Weights of a small sound classifier: 15625 training examples.
Rows from block 7, named by matrix and row number. Rows with one number belong to one channel. Each number is 128 + 32 x the weight over its row's rms, rounded and kept within 0 to 255. All counts start at 0. After the name is the row's rms in percent of the matrix's.
# convs0: first width-9 conv, stride 2 (model.blocks.7.convs.0.weight, 288x192x9), inputs 160-169, a 9 kernel for each
# convs1: second width-9 conv (model.blocks.7.convs.1.weight, 288x288x9, transposed), outputs 160-169, a 9 kernel for each
convs0.255 142 [121 119 125 138 149 150 149 155 157 167 139 138 127 134 112  99 106 100 106 109 114 125 127 110 131 108 112 145 135 127 130 119 125 140 142 143 255 255 218 200 179 157 149 119  98  85 106 120 136 141 153 147 156 153 189 159 120 112  93  95  96  93  93 151 170 154 160 160 162 170 178 174 208 182 175 163 154 134 127 113 106 178 170 190 177 157 143 142 133 150]
convs1.255 136 [153 161 165 162 157 142 132 116 123  59  69 103 138 152 135 138 151 160  96  93 103 117 120 112  86  86  92 139 134 130 120 115 124 118  96  93 141 145 143 153 148 149 143 141 131  45  45  39  61 103 111 116  85  65 114 115 133 122 124 116 117 118 125  80  83  77  94 109 100  93  78  81 165 139 101  98 121 141 141 131 149  71  49  29  35  66 108 117  97  74]
convs0.256 063 [101 111  96  93 113 100 127 112 107 140 135 136 127 143 125 112 127 148 127 121 119 117 126 121 113 124 127  85  78  54  81  75  70  80  71  59 134 127 141 139 126 129 121 138 132  68  33  47  73  65  63  63  48  38 131 138 132 127 109 144 134 149 141  48  37  25  23  36  54  31  50  17 131 127 144 126 136 129 126 124 135 117 117 113 115 128 122 122 121 120]
convs1.256 067 [ 91 106 116 119 107 103 105  93  87   6  32  80 109  95  99 116 129 160 130 139 145 161 181 167 142 124  81 166 138  99  96  96 112 101 123 141 146 159 148 159 152 150 139 152 158  57  57  57  83  95  95  84  60  71 121 121 123 136 146 127 124 124 128  84  94 111 116 124 115 105  84  61  84  92 111 114 100 108 102 115 139  20  24  54  90 100 112  98  66  59]
convs0.257 139 [122 115  82  93  69  72  61  64  85  94 107 118 111 123 116 128 120 114 153 159 142 134 119 105  94 101 102  84  90  92 114 130 138 132 136 128   0  21  55  78 108 117 134 131 138 163 139 116 119 116 116 117 126 132  34  64  86  98 108 110 125 118 118 117 110 108 110 106 114 115 136 140  66  72  96 105 108 112 117 109 118 104 121 128 142 156 161 172 170 190]
convs1.257 136 [117 125 135 140 122 119 116 115 127 199 220 243 211 168 124 114 107  94  88 108 119 111  90 102 119 119 102  45  80 106 123 149 147 147 166 164 120 118 113 116 131 124 133 128 123 198 152 131 132 106  96  86  80  78 139 134 138 132 123 130 141 145 150  63  76  85  93 106 105 103 103 117 131 138 140 126 102  80  80  67  57 154 148 149 133 112 103 107  89  77]
convs0.258 071 [ 86 108 128 112 128 117 131 122 144 158 139 118 127 139 116 138 143 169 121 118 121 130 131 133 141 135 143  82  85  95  93 101  90  74  89  56 209 195 171 161 145 145 120 124 128  25  31  45  46  70  58  58  52  43 180 138 130 111 112 104 123 127 156  32  44  41  46  40  41  36  33   9 169 159 165 128 136 136 142 131 161 151 141 129 113 119 115 119 100 109]
convs1.258 078 [ 78  87  90  92  91 107 106  82  79   0  23  55  89 100 110 120 144 187 145 148 155 163 154 145 133  95  46 182 149 116  97 113 127 133 140 151 146 150 147 154 154 160 165 155 158  73  63  70  89  95 110 105  78  65 122 144 124 124 123 122 130 128 112  95 102 121 118 111 114 100  76  58 106  99 105 108 110 117 126 145 158  50  30  59  84  76  99  98  92  68]
convs0.259 100 [161 146 159 131 139 116 126 129 158  99 105 104 117 114 117  98  92  41 178 165 169 139 148 149 154 170 204 140 139 129 137 143 157 168 177 203 112 135 117 130 130 128 110 115  81 151 149 139 134 135 132 154 168 200 123 126 138 134 144 125 107  75  32 134 140 129 126 135 158 156 175 197 118 126 129 130 114 123 100 106  63 108 116 132 137 148 159 146 149 137]
convs1.259 101 [114 126 117 109 125 122 137 167 205 101 113 119 132 120 119 104  99  84 129 140 150 144 128 122 139 172 229  92 112 119 123 118 117 120 107  92 111 127 105 118 129 105 106 107  94 124 116 110 122 122 125 123 127 132 165 153 149 138 126 110 116 127 143 130 132 154 141 154 155 150 167 207 139 136 133 129 123 121  88  49  16 137 127 118  97 104 110 117 123 150]
convs0.260 144 [125 122 138 139 147 132 125 109  95 145 140 134 138 139 125 113  97  64 128 121 112 107  93  84  62  62  62 126 126 109 121 114 125 143 159 189 146 139 102 101  85 115  98 119  96 129 140 142 140 122 124 138 136 152 174 167 143 139 141 153 112  86  28 116 118 110 113 105 123 140 154 191 144 147 136 134 130 125 117 105  86 110 119 118 127 142 175 203 251 255]
convs1.260 135 [ 96  90 107 107 118 120 123 131 165  93 104 111  98  72  58  79  75  72 160 149 139 115  86 104 125 171 251 164 144 151 149 153 146 151 135  86 119 116 116 127 118 127 124 119 121 165 156 151 131 131 135 105  82  80 154 136 134 123 116 118 125 126 144 135 133 112 117 118 116 122 125 167 111 122 126 119 114  97  96  99 102 163 157 137 134 116 104 104  72  58]
convs0.261 092 [114  91  87  77  84  97 111 107 109 161 151 123 112  93  97  99  94 118  53  83  83 100 125 136 141 146 149 133 146 133 144 133 130 139 135 124 160 148 132 120  96 119 116 123 144  66  80  87  93 108 115 100 106 106 159 136 110 122 104 106 118 117 131  82  94 102 108 108 110 111 107  96 132 139 131 132 116 116 124 134 148 102 117 109 124 127 152 143 168 185]
convs1.261 093 [ 40  65  68  63  81 107 124 110 102  48  80  88  94 113 134 124 138 144 175 164 166 144 142 141 137 106  71 241 171 138  81  79  58  70  72 117 136 132 136 134 142 139 153 144 138 156 174 155 132 109 109 110  96 115 117 116 122 126 122 118 121 120 118 112 117 102 116 112 127 138 121 128  70  76  72  95 123 131 156 145 146 123 109 107 120 126 118 116 123 156]
convs0.262 100 [160 141 154 148 159 143 169 167 205  79 113 106 132 113 126 116 107  88 193 180 173 154 161 140 172 153 196 156 134 148 135 148 154 175 178 189  85  98 108 107 101 119 100 116  92 180 168 163 150 156 154 166 179 182  80  94 117 125 127 129 129 108  95 155 153 142 141 140 138 151 139 151  90  93 107 119 105 114 106 108  90 102 108 117 119 109 114  97 104  86]
convs1.262 097 [121 114 121 125 119 124 141 162 179  93  86 102 126 118 133 117 118  99  91 119 140 150 141 136 160 200 255  71  81  99 105  93 114 112 114  90 122 117 114 121 129 107 111 113  99  94  90 117 126 126 125 131 137 147 158 157 142 141 137 139 133 123 142 131 140 152 159 169 176 192 234 255 128 123 119 128 120 107  97  74  58 112 123 122 134 105 106 128 156 171]