config.toml
targets = ["voice"]
arch = "jasper"
wave_strides = [5, 4, 4, 2]
mixing = "cutmix"
beta2 = 0.95
grad_clip = 0.5
steps = 18300
lr_schedule = "poly"
final_lr_fraction = 0
weight_decay = 0.03
Rows from block 7 of a small sound classifier, named by matrix and row number. Rows with one number belong to one channel. Each number is 50 + 12 x the weight over its row's rms, rounded and kept within 0 to 99. All counts start at 0.
After each channel's rows are labels from the 100 clips, of 14976, where the channel reaches its highest value: "top examples" is what is common among them. Only what is clearly more common there than usual is listed. The data: read English sentences (LibriTTS-R). In brackets: how many of the 100.
# convs0: first width-9 conv, stride 2 (model.blocks.7.convs.0.weight, 288x192x9, each kernel summed), inputs 0-191
# convs1: second width-9 conv (model.blocks.7.convs.1.weight, 288x288x9, transposed, each kernel summed), outputs 0-143

convs0.162:57 55 51 57 54 57 63 57 49 49 52 60 65 53 36 45 52 57 61 56 59 61 48 56 43 55 54 58 35 67 47 79 73 48 48 53 65 58 73 53 56 52 51 60 48 50 59 68 69 65 68 53 57 66 64 56 49 60 56 52 59 67 54 43 52 54 77 50 62 42 47 61 79 51 65 69 54 41 69 63 46 49 60 46 52 42 67 52 65 47 60 57 09 55 53 64 45 49 69 53 78 29 51 56 53 47 64 49 47 68 41 70 54 75 79 42 60 52 57 53 53 75 56 66 48 74 61 68 42 44 69 59 64 51 52 37 44 71 57 69 51 48 53 45 59 57 44 64 41 56 74 56 41 62 60 50 56 59 72 57 61 56 59 65 43 65 50 61 53 45 71 55 54 65 50 48 63 49 80 48 76 65 58 51 53 47 63 54 48 54 72 69
convs1.162:42 35 39 47 66 30 46 63 38 52 55 63 28 30 47 28 31 57 46 49 53 46 39 57 47 67 50 45 53 46 39 58 40 49 48 62 53 63 19 53 43 53 42 41 41 53 30 60 42 48 50 52 60 48 42 56 42 52 60 40 40 35 65 50 54 37 23 45 55 37 43 37 56 48 56 68 47 40 35 47 63 45 64 59 26 37 41 56 45 63 50 54 40 51 54 45 44 40 40 45 42 46 63 43 49 46 49 58 41 51 42 48 32 43 50 49 70 70 49 57 53 53 62 55 67 32 56 25 51 30 22 46 43 38 21 30 16 74 61 61 63 50 46 60
top examples: voice: male (96)

convs0.40:39 36 56 25 38 50 63 26 33 69 37 42 56 68 55 38 36 48 30 41 40 46 49 49 25 57 35 44 41 46 38 56 51 48 67 40 67 32 46 52 39 33 56 54 38 51 46 46 56 32 40 23 52 55 56 37 28 48 42 42 44 52 34 50 32 36 49 72 62 46 54 48 45 54 49 48 68 39 60 47 34 44 47 61 67 39 55 42 56 62 65 58 44 28 41 42 52 26 51 30 46 40 28 31 50 56 44 39 41 39 43 44 41 44 47 58 37 42 33 31 31 66 42 48 62 46 50 51 45 37 50 26 41 44 24 54 44 58 57 36 31 58 64 33 32 31 49 50 56 68 47 34 49 29 35 60 55 45 42 32 43 28 66 53 33 50 36 47 37 51 42 49 34 53 54 37 33 35 49 38 56 54 26 29 35 31 51 27 46 54 43 52
convs1.40:40 63 63 29 49 73 42 59 48 24 50 62 55 21 56 42 62 55 47 61 51 48 62 28 49 72 51 19 28 40 32 25 50 50 55 52 50 45 53 34 52 46 39 21 41 51 52 74 33 56 55 44 37 70 62 51 25 62 66 35 56 41 60 65 33 69 38 47 56 44 50 43 58 45 48 59 55 44 55 41 41 83 56 59 71 24 44 64 41 63 60 54 32 44 45 50 70 69 37 59 47 27 39 56 54 37 61 43 57 69 74 46 33 45 52 44 53 51 63 29 38 60 46 45 55 37 46 54 47 47 29 52 51 36 62 44 57 50 69 40 39 51 54 46
top examples: voice: male (100)

convs0.168:53 48 72 60 57 58 41 56 54 71 57 48 45 19 35 38 52 50 56 49 47 42 48 39 52 53 59 43 62 62 34 44 58 36 19 49 62 61 51 40 59 51 54 52 49 62 25 51 60 42 39 48 42 66 28 48 38 53 49 60 64 60 42 58 61 54 25 48 40 45 57 58 67 53 63 59 10 58 57 62 53 40 46 36 59 66 61 51 40 13 41 60 62 58 63 37 38 52 67 56 20 50 49 53 45 46 22 54 54 34 33 52 56 37 56 66 49 38 43 49 53 58 46 54 12 49 55 56 67 62 46 56 47 37 46 50 49 28 27 54 51 28 49 48 43 46 12 57 57 56 68 49 43 59 62 27 34 57 51 63 48 55 47 52 59 32 44 56 51 52 42 61 49 37 43 39 50 62 61 48 71 26 38 49 50 56 52 53 59 38 55 52
convs1.168:76 50 59 39 62 38 67 67 39 36 50 35 33 53 37 51 47 40 77 43 51 63 37 41 44 39 60 64 49 54 53 61 47 24 60 64 39 24 58 52 43 28 59 45 50 67 52 49 53 66 29 53 47 44 37 62 39 63 45 41 50 29 38 43 70 19 62 29 26 64 38 52 51 28 69 51 43 55 45 36 56 55 52 32 49 29 43 47 55 51 54 45 51 53 41 42 54 13 57 43 36 50 33 54 45 49 33 54 43 54 41 55 50 51 42 38 34 34 11 46 38 54 29 63 56 61 45 60 53 44 44 58 57 62 42 44 36 41 50 44 32 51 34 28
top examples: voice: female (100)

convs0.200:48 42 50 44 54 47 39 49 41 46 47 39 41 62 38 50 48 34 51 54 49 27 42 25 44 49 49 24 43 44 56 50 44 66 60 60 54 52 46 58 48 38 51 44 40 51 31 44 56 42 46 44 46 59 49 54 38 33 55 32 37 56 44 51 47 48 28 59 51 68 59 34 26 54 55 54 63 57 46 26 46 62 47 58 55 37 66 60 47 50 46 40 40 50 48 42 48 39 58 43 35 34 58 49 52 71 12 41 67 27 71 54 24 33 46 62 44 61 47 48 43 43 35 38 58 44 52 56 52 15 49 41 64 37 44 79 52 55 54 40 53 55 65 44 45 56 77 50 74 61 32 51 71 52 50 98 40 38 21 46 37 43 51 58 47 44 53 37 48 47 30 55 48 31 48 44 48 52 58 29 36 41 40 41 23 35 41 41 56 53 59 50
convs1.200:42 59 46 54 52 64 50 66 46 80 51 46 46 72 53 50 60 52 52 56 55 60 58 73 48 35 35 52 64 58 58 38 40 52 53 63 55 42 64 58 47 60 59 49 54 51 51 39 44 64 53 08 26 61 61 53 61 43 38 57 23 35 35 42 49 63 67 58 41 54 53 61 40 49 69 33 58 76 64 36 71 40 64 43 37 64 47 31 49 40 21 42 51 22 11 54 20 54 57 63 48 60 57 36 50 54 67 51 64 39 46 61 51 48 55 50 53 42 41 73 58 27 42 55 56 41 45 54 20 59 49 35 42 54 30 47 86 44 36 60 56 39 46 63
top examples: voice: female (100)

convs0.209:48 47 44 58 59 41 42 55 57 56 64 43 49 38 39 44 47 25 64 49 53 47 49 20 37 53 64 20 52 43 48 32 47 59 24 51 34 69 29 34 51 58 42 45 56 45 24 39 47 46 23 48 53 40 37 57 51 26 50 51 42 46 22 39 56 61 25 44 46 40 47 24 64 48 32 26 31 46 41 37 52 47 36 52 44 48 32 52 49 18 47 53 49 55 57 20 26 58 47 55 45 44 51 60 51 56 30 58 49 36 42 27 49 33 54 62 50 55 43 47 51 33 38 26 40 36 33 56 51 55 40 49 48 50 55 52 45 47 45 48 53 33 55 57 55 48 37 46 61 50 56 58 62 65 61 52 25 42 37 67 37 54 46 31 60 20 47 21 52 50 39 55 45 46 25 48 55 53 35 45 65 43 53 45 42 55 48 49 48 32 31 41
convs1.209:52 50 41 42 55 44 54 42 37 25 56 38 38 50 22 54 43 52 44 30 52 49 41 41 36 40 47 58 51 50 45 42 38 17 47 49 41 41 52 52 34 32 53 42 58 48 59 42 60 46 23 32 45 33 29 54 54 59 38 42 36 27 41 36 47 42 51 18 53 56 39 50 48 37 55 49 33 53 42 34 53 48 52 44 31 41 21 43 49 42 39 46 45 38 20 31 55 22 57 27 36 46 33 37 45 49 24 52 34 54 37 51 40 57 41 25 29 39 38 58 34 55 51 54 57 61 51 61 44 56 44 51 58 58 17 48 48 44 50 40 36 40 46 45
top examples: voice: female (100)

convs0.158:41 56 69 37 38 55 40 52 41 44 39 43 54 81 59 31 38 50 36 36 38 46 48 51 41 69 44 50 41 55 37 60 29 53 74 41 61 37 46 34 40 39 65 68 40 51 52 56 33 30 38 34 48 56 58 42 33 50 40 42 53 38 28 46 39 39 49 83 60 62 67 46 50 53 46 49 82 50 34 55 41 55 48 51 74 47 47 54 57 63 47 63 52 41 46 41 46 29 49 39 48 33 42 35 25 66 53 40 39 41 57 35 24 47 47 71 45 49 60 36 37 41 38 47 62 46 47 57 50 29 57 53 29 33 41 63 50 43 64 36 45 60 40 44 48 56 49 48 65 45 50 34 51 36 45 69 44 28 48 38 56 33 65 41 42 47 43 42 36 33 48 47 43 53 53 36 37 44 49 21 62 60 34 33 43 37 61 30 51 45 30 20
convs1.158:62 61 81 44 45 69 51 76 51 39 54 43 56 19 61 47 65 52 56 63 57 54 50 49 50 71 71 31 29 39 26 26 52 50 66 62 42 35 41 37 54 33 35 39 51 79 42 38 37 58 58 49 34 60 54 53 20 69 56 35 40 52 62 53 65 54 28 48 43 47 54 47 38 38 55 59 49 57 56 42 55 99 54 45 61 33 47 61 56 37 65 45 40 42 43 50 58 57 35 54 45 36 47 73 53 33 57 46 57 51 62 45 30 49 53 47 46 46 40 37 57 58 45 49 44 49 39 42 50 31 35 50 57 49 51 31 42 70 74 42 49 57 52 54
top examples: voice: male (98)

convs0.207:44 43 53 40 43 51 62 40 38 57 41 63 68 52 56 32 38 60 44 43 45 67 46 57 40 64 40 57 36 59 30 79 69 45 52 39 63 45 69 54 39 38 55 70 35 47 61 68 61 52 65 42 61 64 73 46 47 58 46 59 51 53 57 50 39 41 68 52 65 44 53 60 71 57 59 64 48 29 71 56 41 50 64 52 51 42 64 52 74 50 64 59 30 39 39 60 56 45 60 37 80 33 42 44 35 37 60 38 51 56 43 61 55 68 76 35 58 45 43 39 42 72 66 60 47 69 59 69 37 38 71 44 53 48 38 49 30 63 68 55 41 58 54 43 48 39 45 62 43 64 65 43 45 46 47 38 53 53 67 42 71 41 70 56 36 66 34 53 37 36 58 46 37 72 50 41 48 40 70 46 76 73 42 44 51 46 70 45 33 56 59 63
convs1.207:40 40 42 38 57 41 40 62 43 52 52 64 33 18 52 42 32 50 38 59 54 64 38 56 52 77 36 32 40 41 34 34 45 54 43 57 50 44 25 38 49 46 39 25 44 50 32 50 32 43 57 47 44 54 48 48 29 45 66 33 38 43 72 56 41 38 21 47 50 39 44 33 50 54 44 64 51 40 32 37 52 49 59 54 43 35 42 64 39 46 60 47 27 42 48 47 51 54 42 52 44 31 59 38 49 24 58 40 46 44 49 39 32 48 52 50 58 55 45 43 55 55 46 45 54 26 48 36 45 29 20 45 49 42 36 30 33 76 75 66 60 46 51 53
top examples: voice: male (99)

convs0.128:51 58 76 62 49 71 52 67 57 55 54 53 45 47 37 51 50 26 56 33 40 59 60 15 63 75 53 16 61 58 35 50 66 47 42 38 46 59 48 64 44 56 57 64 54 57 19 64 60 54 50 56 58 43 48 56 59 27 37 68 61 61 66 81 62 50 44 57 44 68 70 35 65 54 51 49 44 61 57 50 59 54 55 58 54 58 65 64 48 23 56 74 70 58 54 52 68 61 75 56 57 60 72 54 49 48 31 52 55 41 52 60 45 48 56 66 66 60 66 46 50 48 53 51 41 52 49 60 55 66 68 68 57 46 79 63 52 54 48 58 69 39 56 61 61 59 46 60 62 65 63 48 53 60 62 66 47 57 49 55 45 60 53 61 72 28 48 39 49 48 53 52 46 63 44 52 48 59 53 58 68 66 66 54 66 65 70 58 53 58 62 63
convs1.128:65 52 45 49 44 44 62 77 42 39 52 42 32 67 41 55 49 49 76 56 47 56 47 39 35 39 38 51 51 54 53 29 37 35 52 73 50 40 77 54 37 28 65 45 46 71 57 56 60 67 34 37 39 55 45 67 48 61 46 46 28 30 32 43 65 43 67 34 30 48 39 54 47 24 78 45 46 58 43 33 71 50 38 43 34 38 37 41 51 46 44 42 39 35 26 48 49 27 62 46 34 48 31 48 47 38 39 60 43 59 44 61 46 62 41 34 35 36 31 58 42 41 42 68 70 50 41 56 43 58 52 50 58 57 39 39 58 38 48 29 36 39 37 44
top examples: voice: female (95)

convs0.197:65 47 55 53 48 47 54 47 50 56 49 74 55 55 41 45 56 21 54 52 59 62 56 20 46 68 55 21 52 53 49 47 51 44 48 50 35 55 37 45 68 52 59 66 49 50 29 58 43 48 41 77 47 39 55 50 59 26 53 46 39 33 34 42 43 51 44 56 49 24 54 19 72 44 30 31 51 57 36 43 48 29 51 52 45 42 32 38 62 42 51 56 43 67 53 21 40 52 55 50 65 32 58 58 35 50 54 51 46 45 57 36 72 54 55 54 54 54 61 67 71 45 55 35 53 52 24 58 53 44 59 42 41 55 64 26 47 54 54 56 56 39 50 56 58 49 34 52 53 45 56 62 53 54 48 71 13 48 49 53 51 55 58 32 64 24 59 12 56 46 48 52 60 52 23 52 52 54 39 53 59 59 63 56 58 60 73 73 48 34 37 47
convs1.197:49 61 47 44 54 69 60 53 33 35 54 42 50 60 28 43 59 39 50 34 31 27 65 58 33 35 52 47 55 52 40 48 39 32 51 61 43 52 53 49 40 39 50 57 46 52 59 39 64 52 32 26 50 34 30 63 42 61 39 44 31 17 44 38 47 49 58 28 51 48 27 50 47 39 63 52 39 52 58 21 63 44 43 60 09 52 30 40 40 43 54 48 54 33 30 36 47 36 55 33 37 50 37 43 45 48 26 56 25 65 38 54 44 50 41 28 34 49 70 65 47 44 71 62 56 60 56 62 36 60 42 47 50 55 27 47 48 49 41 37 45 67 47 56
top examples: voice: female (99)

convs0.37:53 43 44 49 48 32 37 49 47 46 54 56 51 45 43 51 50 15 53 49 50 48 51 17 36 53 51 14 47 33 59 36 41 62 38 48 29 57 33 44 54 54 49 51 53 46 24 35 40 47 33 53 54 43 45 52 52 17 50 50 26 39 26 34 46 57 27 51 46 46 48 14 49 47 34 27 43 46 35 22 46 52 45 57 49 45 35 54 51 33 44 47 46 49 49 17 34 52 37 50 43 42 51 50 41 51 27 50 51 29 51 31 51 30 45 59 50 59 40 56 51 29 44 17 50 45 32 46 52 49 45 43 45 53 51 54 50 45 50 52 52 44 54 50 53 45 52 39 64 44 47 56 63 52 52 58 21 38 28 54 40 48 48 34 49 19 59 12 48 48 37 50 56 47 29 55 48 45 34 46 52 42 55 50 38 55 49 52 52 39 35 43
convs1.37:41 53 36 43 51 58 51 35 36 25 58 41 43 54 25 59 46 53 34 31 51 39 54 46 37 38 42 55 53 52 45 38 41 28 52 48 49 43 56 52 39 40 55 49 57 36 62 38 61 39 29 23 46 30 27 53 58 57 40 45 36 21 44 40 38 54 53 27 54 53 37 52 51 39 53 47 37 52 49 34 53 39 52 53 07 48 25 42 50 44 46 49 48 33 19 33 53 28 62 27 38 52 38 36 46 54 19 53 32 49 40 51 40 55 41 30 30 45 56 67 37 53 62 54 59 65 57 66 38 59 45 50 59 61 24 50 55 45 45 41 41 53 49 48
top examples: voice: female (100); the word "she" (30)

convs0.171:54 49 69 55 49 56 45 56 54 56 50 60 43 59 41 51 50 14 57 45 48 38 54 07 64 68 48 09 50 54 46 45 61 62 56 42 48 58 41 64 51 55 60 60 53 53 16 58 55 55 45 55 56 43 53 59 53 18 46 49 38 55 58 64 50 49 34 58 48 78 62 14 51 51 43 41 62 53 51 28 54 59 50 54 56 42 58 63 48 39 55 58 51 52 51 33 57 53 70 52 48 41 73 51 49 58 26 48 42 32 74 48 30 41 50 66 53 68 59 50 53 47 45 32 53 50 42 54 59 46 59 53 51 43 72 77 55 52 52 55 64 51 51 52 54 57 72 57 64 58 44 52 67 55 54 95 32 42 30 49 44 56 53 55 56 24 45 12 50 56 50 47 52 47 39 50 50 50 53 45 55 54 60 55 57 41 60 55 45 50 53 61
convs1.171:53 60 45 52 51 58 60 80 40 54 52 50 50 75 41 54 60 48 70 52 43 52 57 52 37 33 41 48 62 56 43 36 40 40 53 77 54 42 74 61 43 45 61 48 51 62 58 46 52 65 42 17 31 57 48 73 42 55 39 53 16 23 34 41 62 60 64 45 31 56 41 52 42 39 80 32 49 68 59 26 75 51 52 53 27 55 41 27 51 40 35 38 45 21 09 47 31 46 54 52 37 54 45 45 46 42 48 57 47 56 46 70 46 51 47 37 46 38 49 70 48 27 49 69 68 49 51 55 20 61 56 38 47 56 37 33 78 40 30 51 46 45 42 52
top examples: voice: female (94)

convs0.17:56 51 62 56 49 53 47 58 49 60 55 33 51 38 32 39 47 29 57 32 40 48 54 20 55 60 51 25 45 47 36 37 56 73 31 30 39 69 43 48 54 56 50 53 49 48 21 47 58 48 33 48 53 50 40 53 49 33 36 57 50 59 46 58 52 54 29 47 42 90 58 33 61 57 45 41 38 48 55 37 49 78 43 61 48 49 56 83 49 18 47 58 53 49 49 37 41 58 54 46 47 48 70 55 40 49 13 48 60 33 56 44 31 38 57 88 58 63 46 47 49 42 36 38 41 45 49 62 53 56 50 60 47 43 65 95 46 53 41 54 65 42 51 48 57 51 55 52 75 60 62 49 72 57 66 53 35 42 40 59 38 57 49 54 52 26 44 31 40 44 43 51 42 46 35 43 47 51 47 42 72 44 54 47 48 51 54 52 46 50 49 53
convs1.17:62 48 49 46 50 41 61 56 39 32 53 40 31 60 34 63 45 50 68 43 44 56 40 35 36 34 40 56 53 55 51 34 37 28 49 62 47 41 73 52 38 30 67 48 54 60 58 49 55 56 29 32 38 45 35 66 56 62 44 44 31 30 37 39 63 42 61 26 39 55 39 53 44 27 67 51 41 61 38 31 59 46 48 45 28 39 30 40 55 40 44 43 44 30 15 39 53 20 61 36 36 50 33 44 45 42 31 59 37 55 38 60 42 61 42 27 32 36 32 58 38 42 39 65 67 52 43 64 37 55 50 51 55 58 35 46 54 43 51 37 37 38 40 47
top examples: voice: female (100)

convs0.68:50 56 51 55 50 53 61 60 41 45 45 66 63 47 46 30 45 58 58 52 53 58 46 59 44 59 45 59 33 63 45 80 66 34 46 47 66 52 73 46 47 47 57 62 42 47 59 64 60 63 66 51 64 66 65 52 53 59 53 62 56 59 50 44 46 45 70 44 62 29 50 59 75 48 61 69 44 42 67 56 44 42 57 37 50 44 67 45 63 45 64 52 14 49 41 58 46 55 64 49 80 24 47 53 44 44 69 41 52 61 34 65 51 78 72 31 56 47 58 49 49 68 63 62 40 75 59 66 38 40 67 62 60 45 51 26 36 61 59 66 49 50 50 46 59 58 35 63 32 52 69 51 30 61 56 39 55 52 71 52 69 52 65 57 44 63 47 58 45 40 72 48 46 72 48 42 64 48 81 43 72 69 56 50 55 47 66 46 45 59 65 61
convs1.68:42 34 35 41 61 36 42 58 40 60 55 65 22 29 48 39 25 55 42 49 60 58 34 66 51 72 43 40 45 44 39 39 42 49 50 59 54 46 21 47 44 47 40 40 48 48 25 55 43 46 52 55 50 49 43 50 33 46 65 39 37 42 64 52 55 39 18 43 51 43 46 37 54 52 49 66 51 43 23 41 57 44 64 53 29 42 45 57 48 56 49 49 29 49 50 45 41 45 46 48 43 37 64 34 51 41 48 52 44 38 43 35 31 49 51 49 62 57 47 49 62 57 55 48 57 29 55 22 47 25 21 42 48 46 24 19 20 70 62 63 62 45 49 62
top examples: voice: male (100)

convs0.280:53 47 55 58 56 42 40 50 58 56 60 54 51 41 39 46 52 13 59 53 54 49 51 05 37 65 59 07 52 46 52 37 53 56 37 54 32 63 30 45 55 56 47 55 55 49 14 44 47 45 31 56 54 40 46 55 51 17 49 49 36 45 29 42 56 59 30 50 43 39 55 15 60 48 34 27 43 56 42 30 51 45 46 53 45 48 41 48 55 28 49 56 46 57 58 19 33 55 53 53 50 40 51 56 48 56 27 55 49 31 52 35 56 31 54 62 50 54 49 53 55 40 47 24 46 44 35 54 54 56 48 43 52 53 52 44 48 45 49 51 48 39 60 57 51 49 41 45 65 49 54 57 63 64 52 63 21 48 34 61 42 52 47 36 60 13 52 13 55 50 40 53 51 48 24 52 55 53 34 50 63 49 52 49 45 51 59 53 52 36 38 45
convs1.280:55 58 44 41 58 57 59 48 34 25 55 42 41 56 22 52 50 50 51 31 49 41 53 45 36 37 47 53 52 49 45 37 41 24 55 57 44 44 55 50 37 34 55 45 58 49 63 40 64 51 26 25 46 37 32 57 52 64 40 45 29 25 40 43 51 51 58 24 51 53 35 49 50 38 59 49 37 55 47 27 58 47 54 48 14 45 26 41 52 42 43 48 47 32 18 37 53 29 61 28 38 49 36 37 46 51 24 56 30 58 38 51 45 54 44 28 28 44 50 65 37 57 55 57 63 60 52 67 35 62 41 48 56 60 20 48 54 44 45 40 36 44 44 47
top examples: voice: female (100)

convs0.167:45 47 44 39 47 55 74 49 41 66 44 34 67 41 61 62 39 58 41 41 39 63 55 55 48 61 48 57 54 55 48 57 72 40 44 45 59 39 71 53 44 38 49 58 41 45 47 50 55 47 73 38 44 72 53 42 43 55 39 45 57 57 55 55 50 41 66 40 42 30 51 63 65 56 71 77 31 49 70 59 44 35 68 47 42 52 82 37 57 48 54 62 45 43 46 61 67 56 64 39 66 39 41 37 64 39 38 45 27 36 36 77 67 45 68 25 53 41 42 44 40 80 45 61 45 64 70 61 52 53 44 49 64 55 40 32 53 66 56 51 41 61 67 48 39 44 45 53 36 64 67 37 51 43 40 33 64 63 55 42 54 37 48 63 45 60 47 63 45 65 54 41 47 45 56 38 43 39 76 74 74 62 37 41 58 46 51 38 51 58 83 73
convs1.167:56 34 08 26 53 44 47 52 52 43 46 56 27 29 45 45 20 47 56 53 46 42 26 50 57 55 12 28 48 41 41 12 48 47 39 58 63 58 38 45 44 64 42 16 58 57 39 66 29 50 53 65 67 55 51 45 36 36 64 36 43 36 50 53 53 41 41 48 51 45 40 35 65 64 44 54 51 50 24 51 48 31 60 53 46 37 46 49 46 72 58 67 13 62 59 51 59 50 49 48 49 27 63 09 50 32 59 54 43 43 51 36 35 55 53 48 60 59 45 49 36 55 52 45 41 42 63 36 60 43 18 65 45 55 42 44 45 43 45 54 56 60 51 48
top examples: voice: male (100)

convs0.240:39 56 67 34 37 56 42 53 37 47 37 45 56 83 59 29 37 50 36 40 37 51 47 49 41 69 41 49 37 54 37 63 30 54 73 40 61 36 48 36 40 35 65 72 37 51 51 59 34 33 40 33 51 59 60 41 32 48 41 43 52 37 32 46 38 36 50 83 62 61 64 47 54 54 46 48 81 45 35 55 41 55 51 51 70 47 47 55 59 62 48 61 50 39 44 44 46 30 50 39 51 33 39 38 26 65 55 36 40 44 57 36 31 47 48 68 49 49 60 36 37 44 40 50 63 47 50 60 47 30 60 53 29 30 37 61 47 46 64 36 45 59 40 43 47 55 48 52 65 45 51 33 52 35 44 69 45 32 49 38 57 33 67 42 40 47 41 44 37 33 49 46 42 56 52 33 38 43 52 23 64 62 35 32 45 34 63 30 50 46 32 23
convs1.240:59 54 74 43 45 63 52 77 48 41 51 46 53 23 59 42 61 53 55 63 60 56 46 53 49 69 64 33 27 37 26 25 51 49 62 64 42 35 37 37 53 31 32 38 50 79 39 39 39 57 57 47 30 56 51 54 21 66 57 34 35 50 62 53 61 52 26 48 41 48 54 44 42 35 56 58 51 53 52 37 58 99 53 46 57 33 49 62 56 36 60 42 39 40 41 49 53 54 35 54 44 36 46 71 53 30 57 41 52 50 61 42 29 49 54 46 47 47 38 38 58 57 42 51 46 40 41 43 51 32 35 46 57 48 49 30 38 69 73 44 49 52 50 54
top examples: voice: male (98)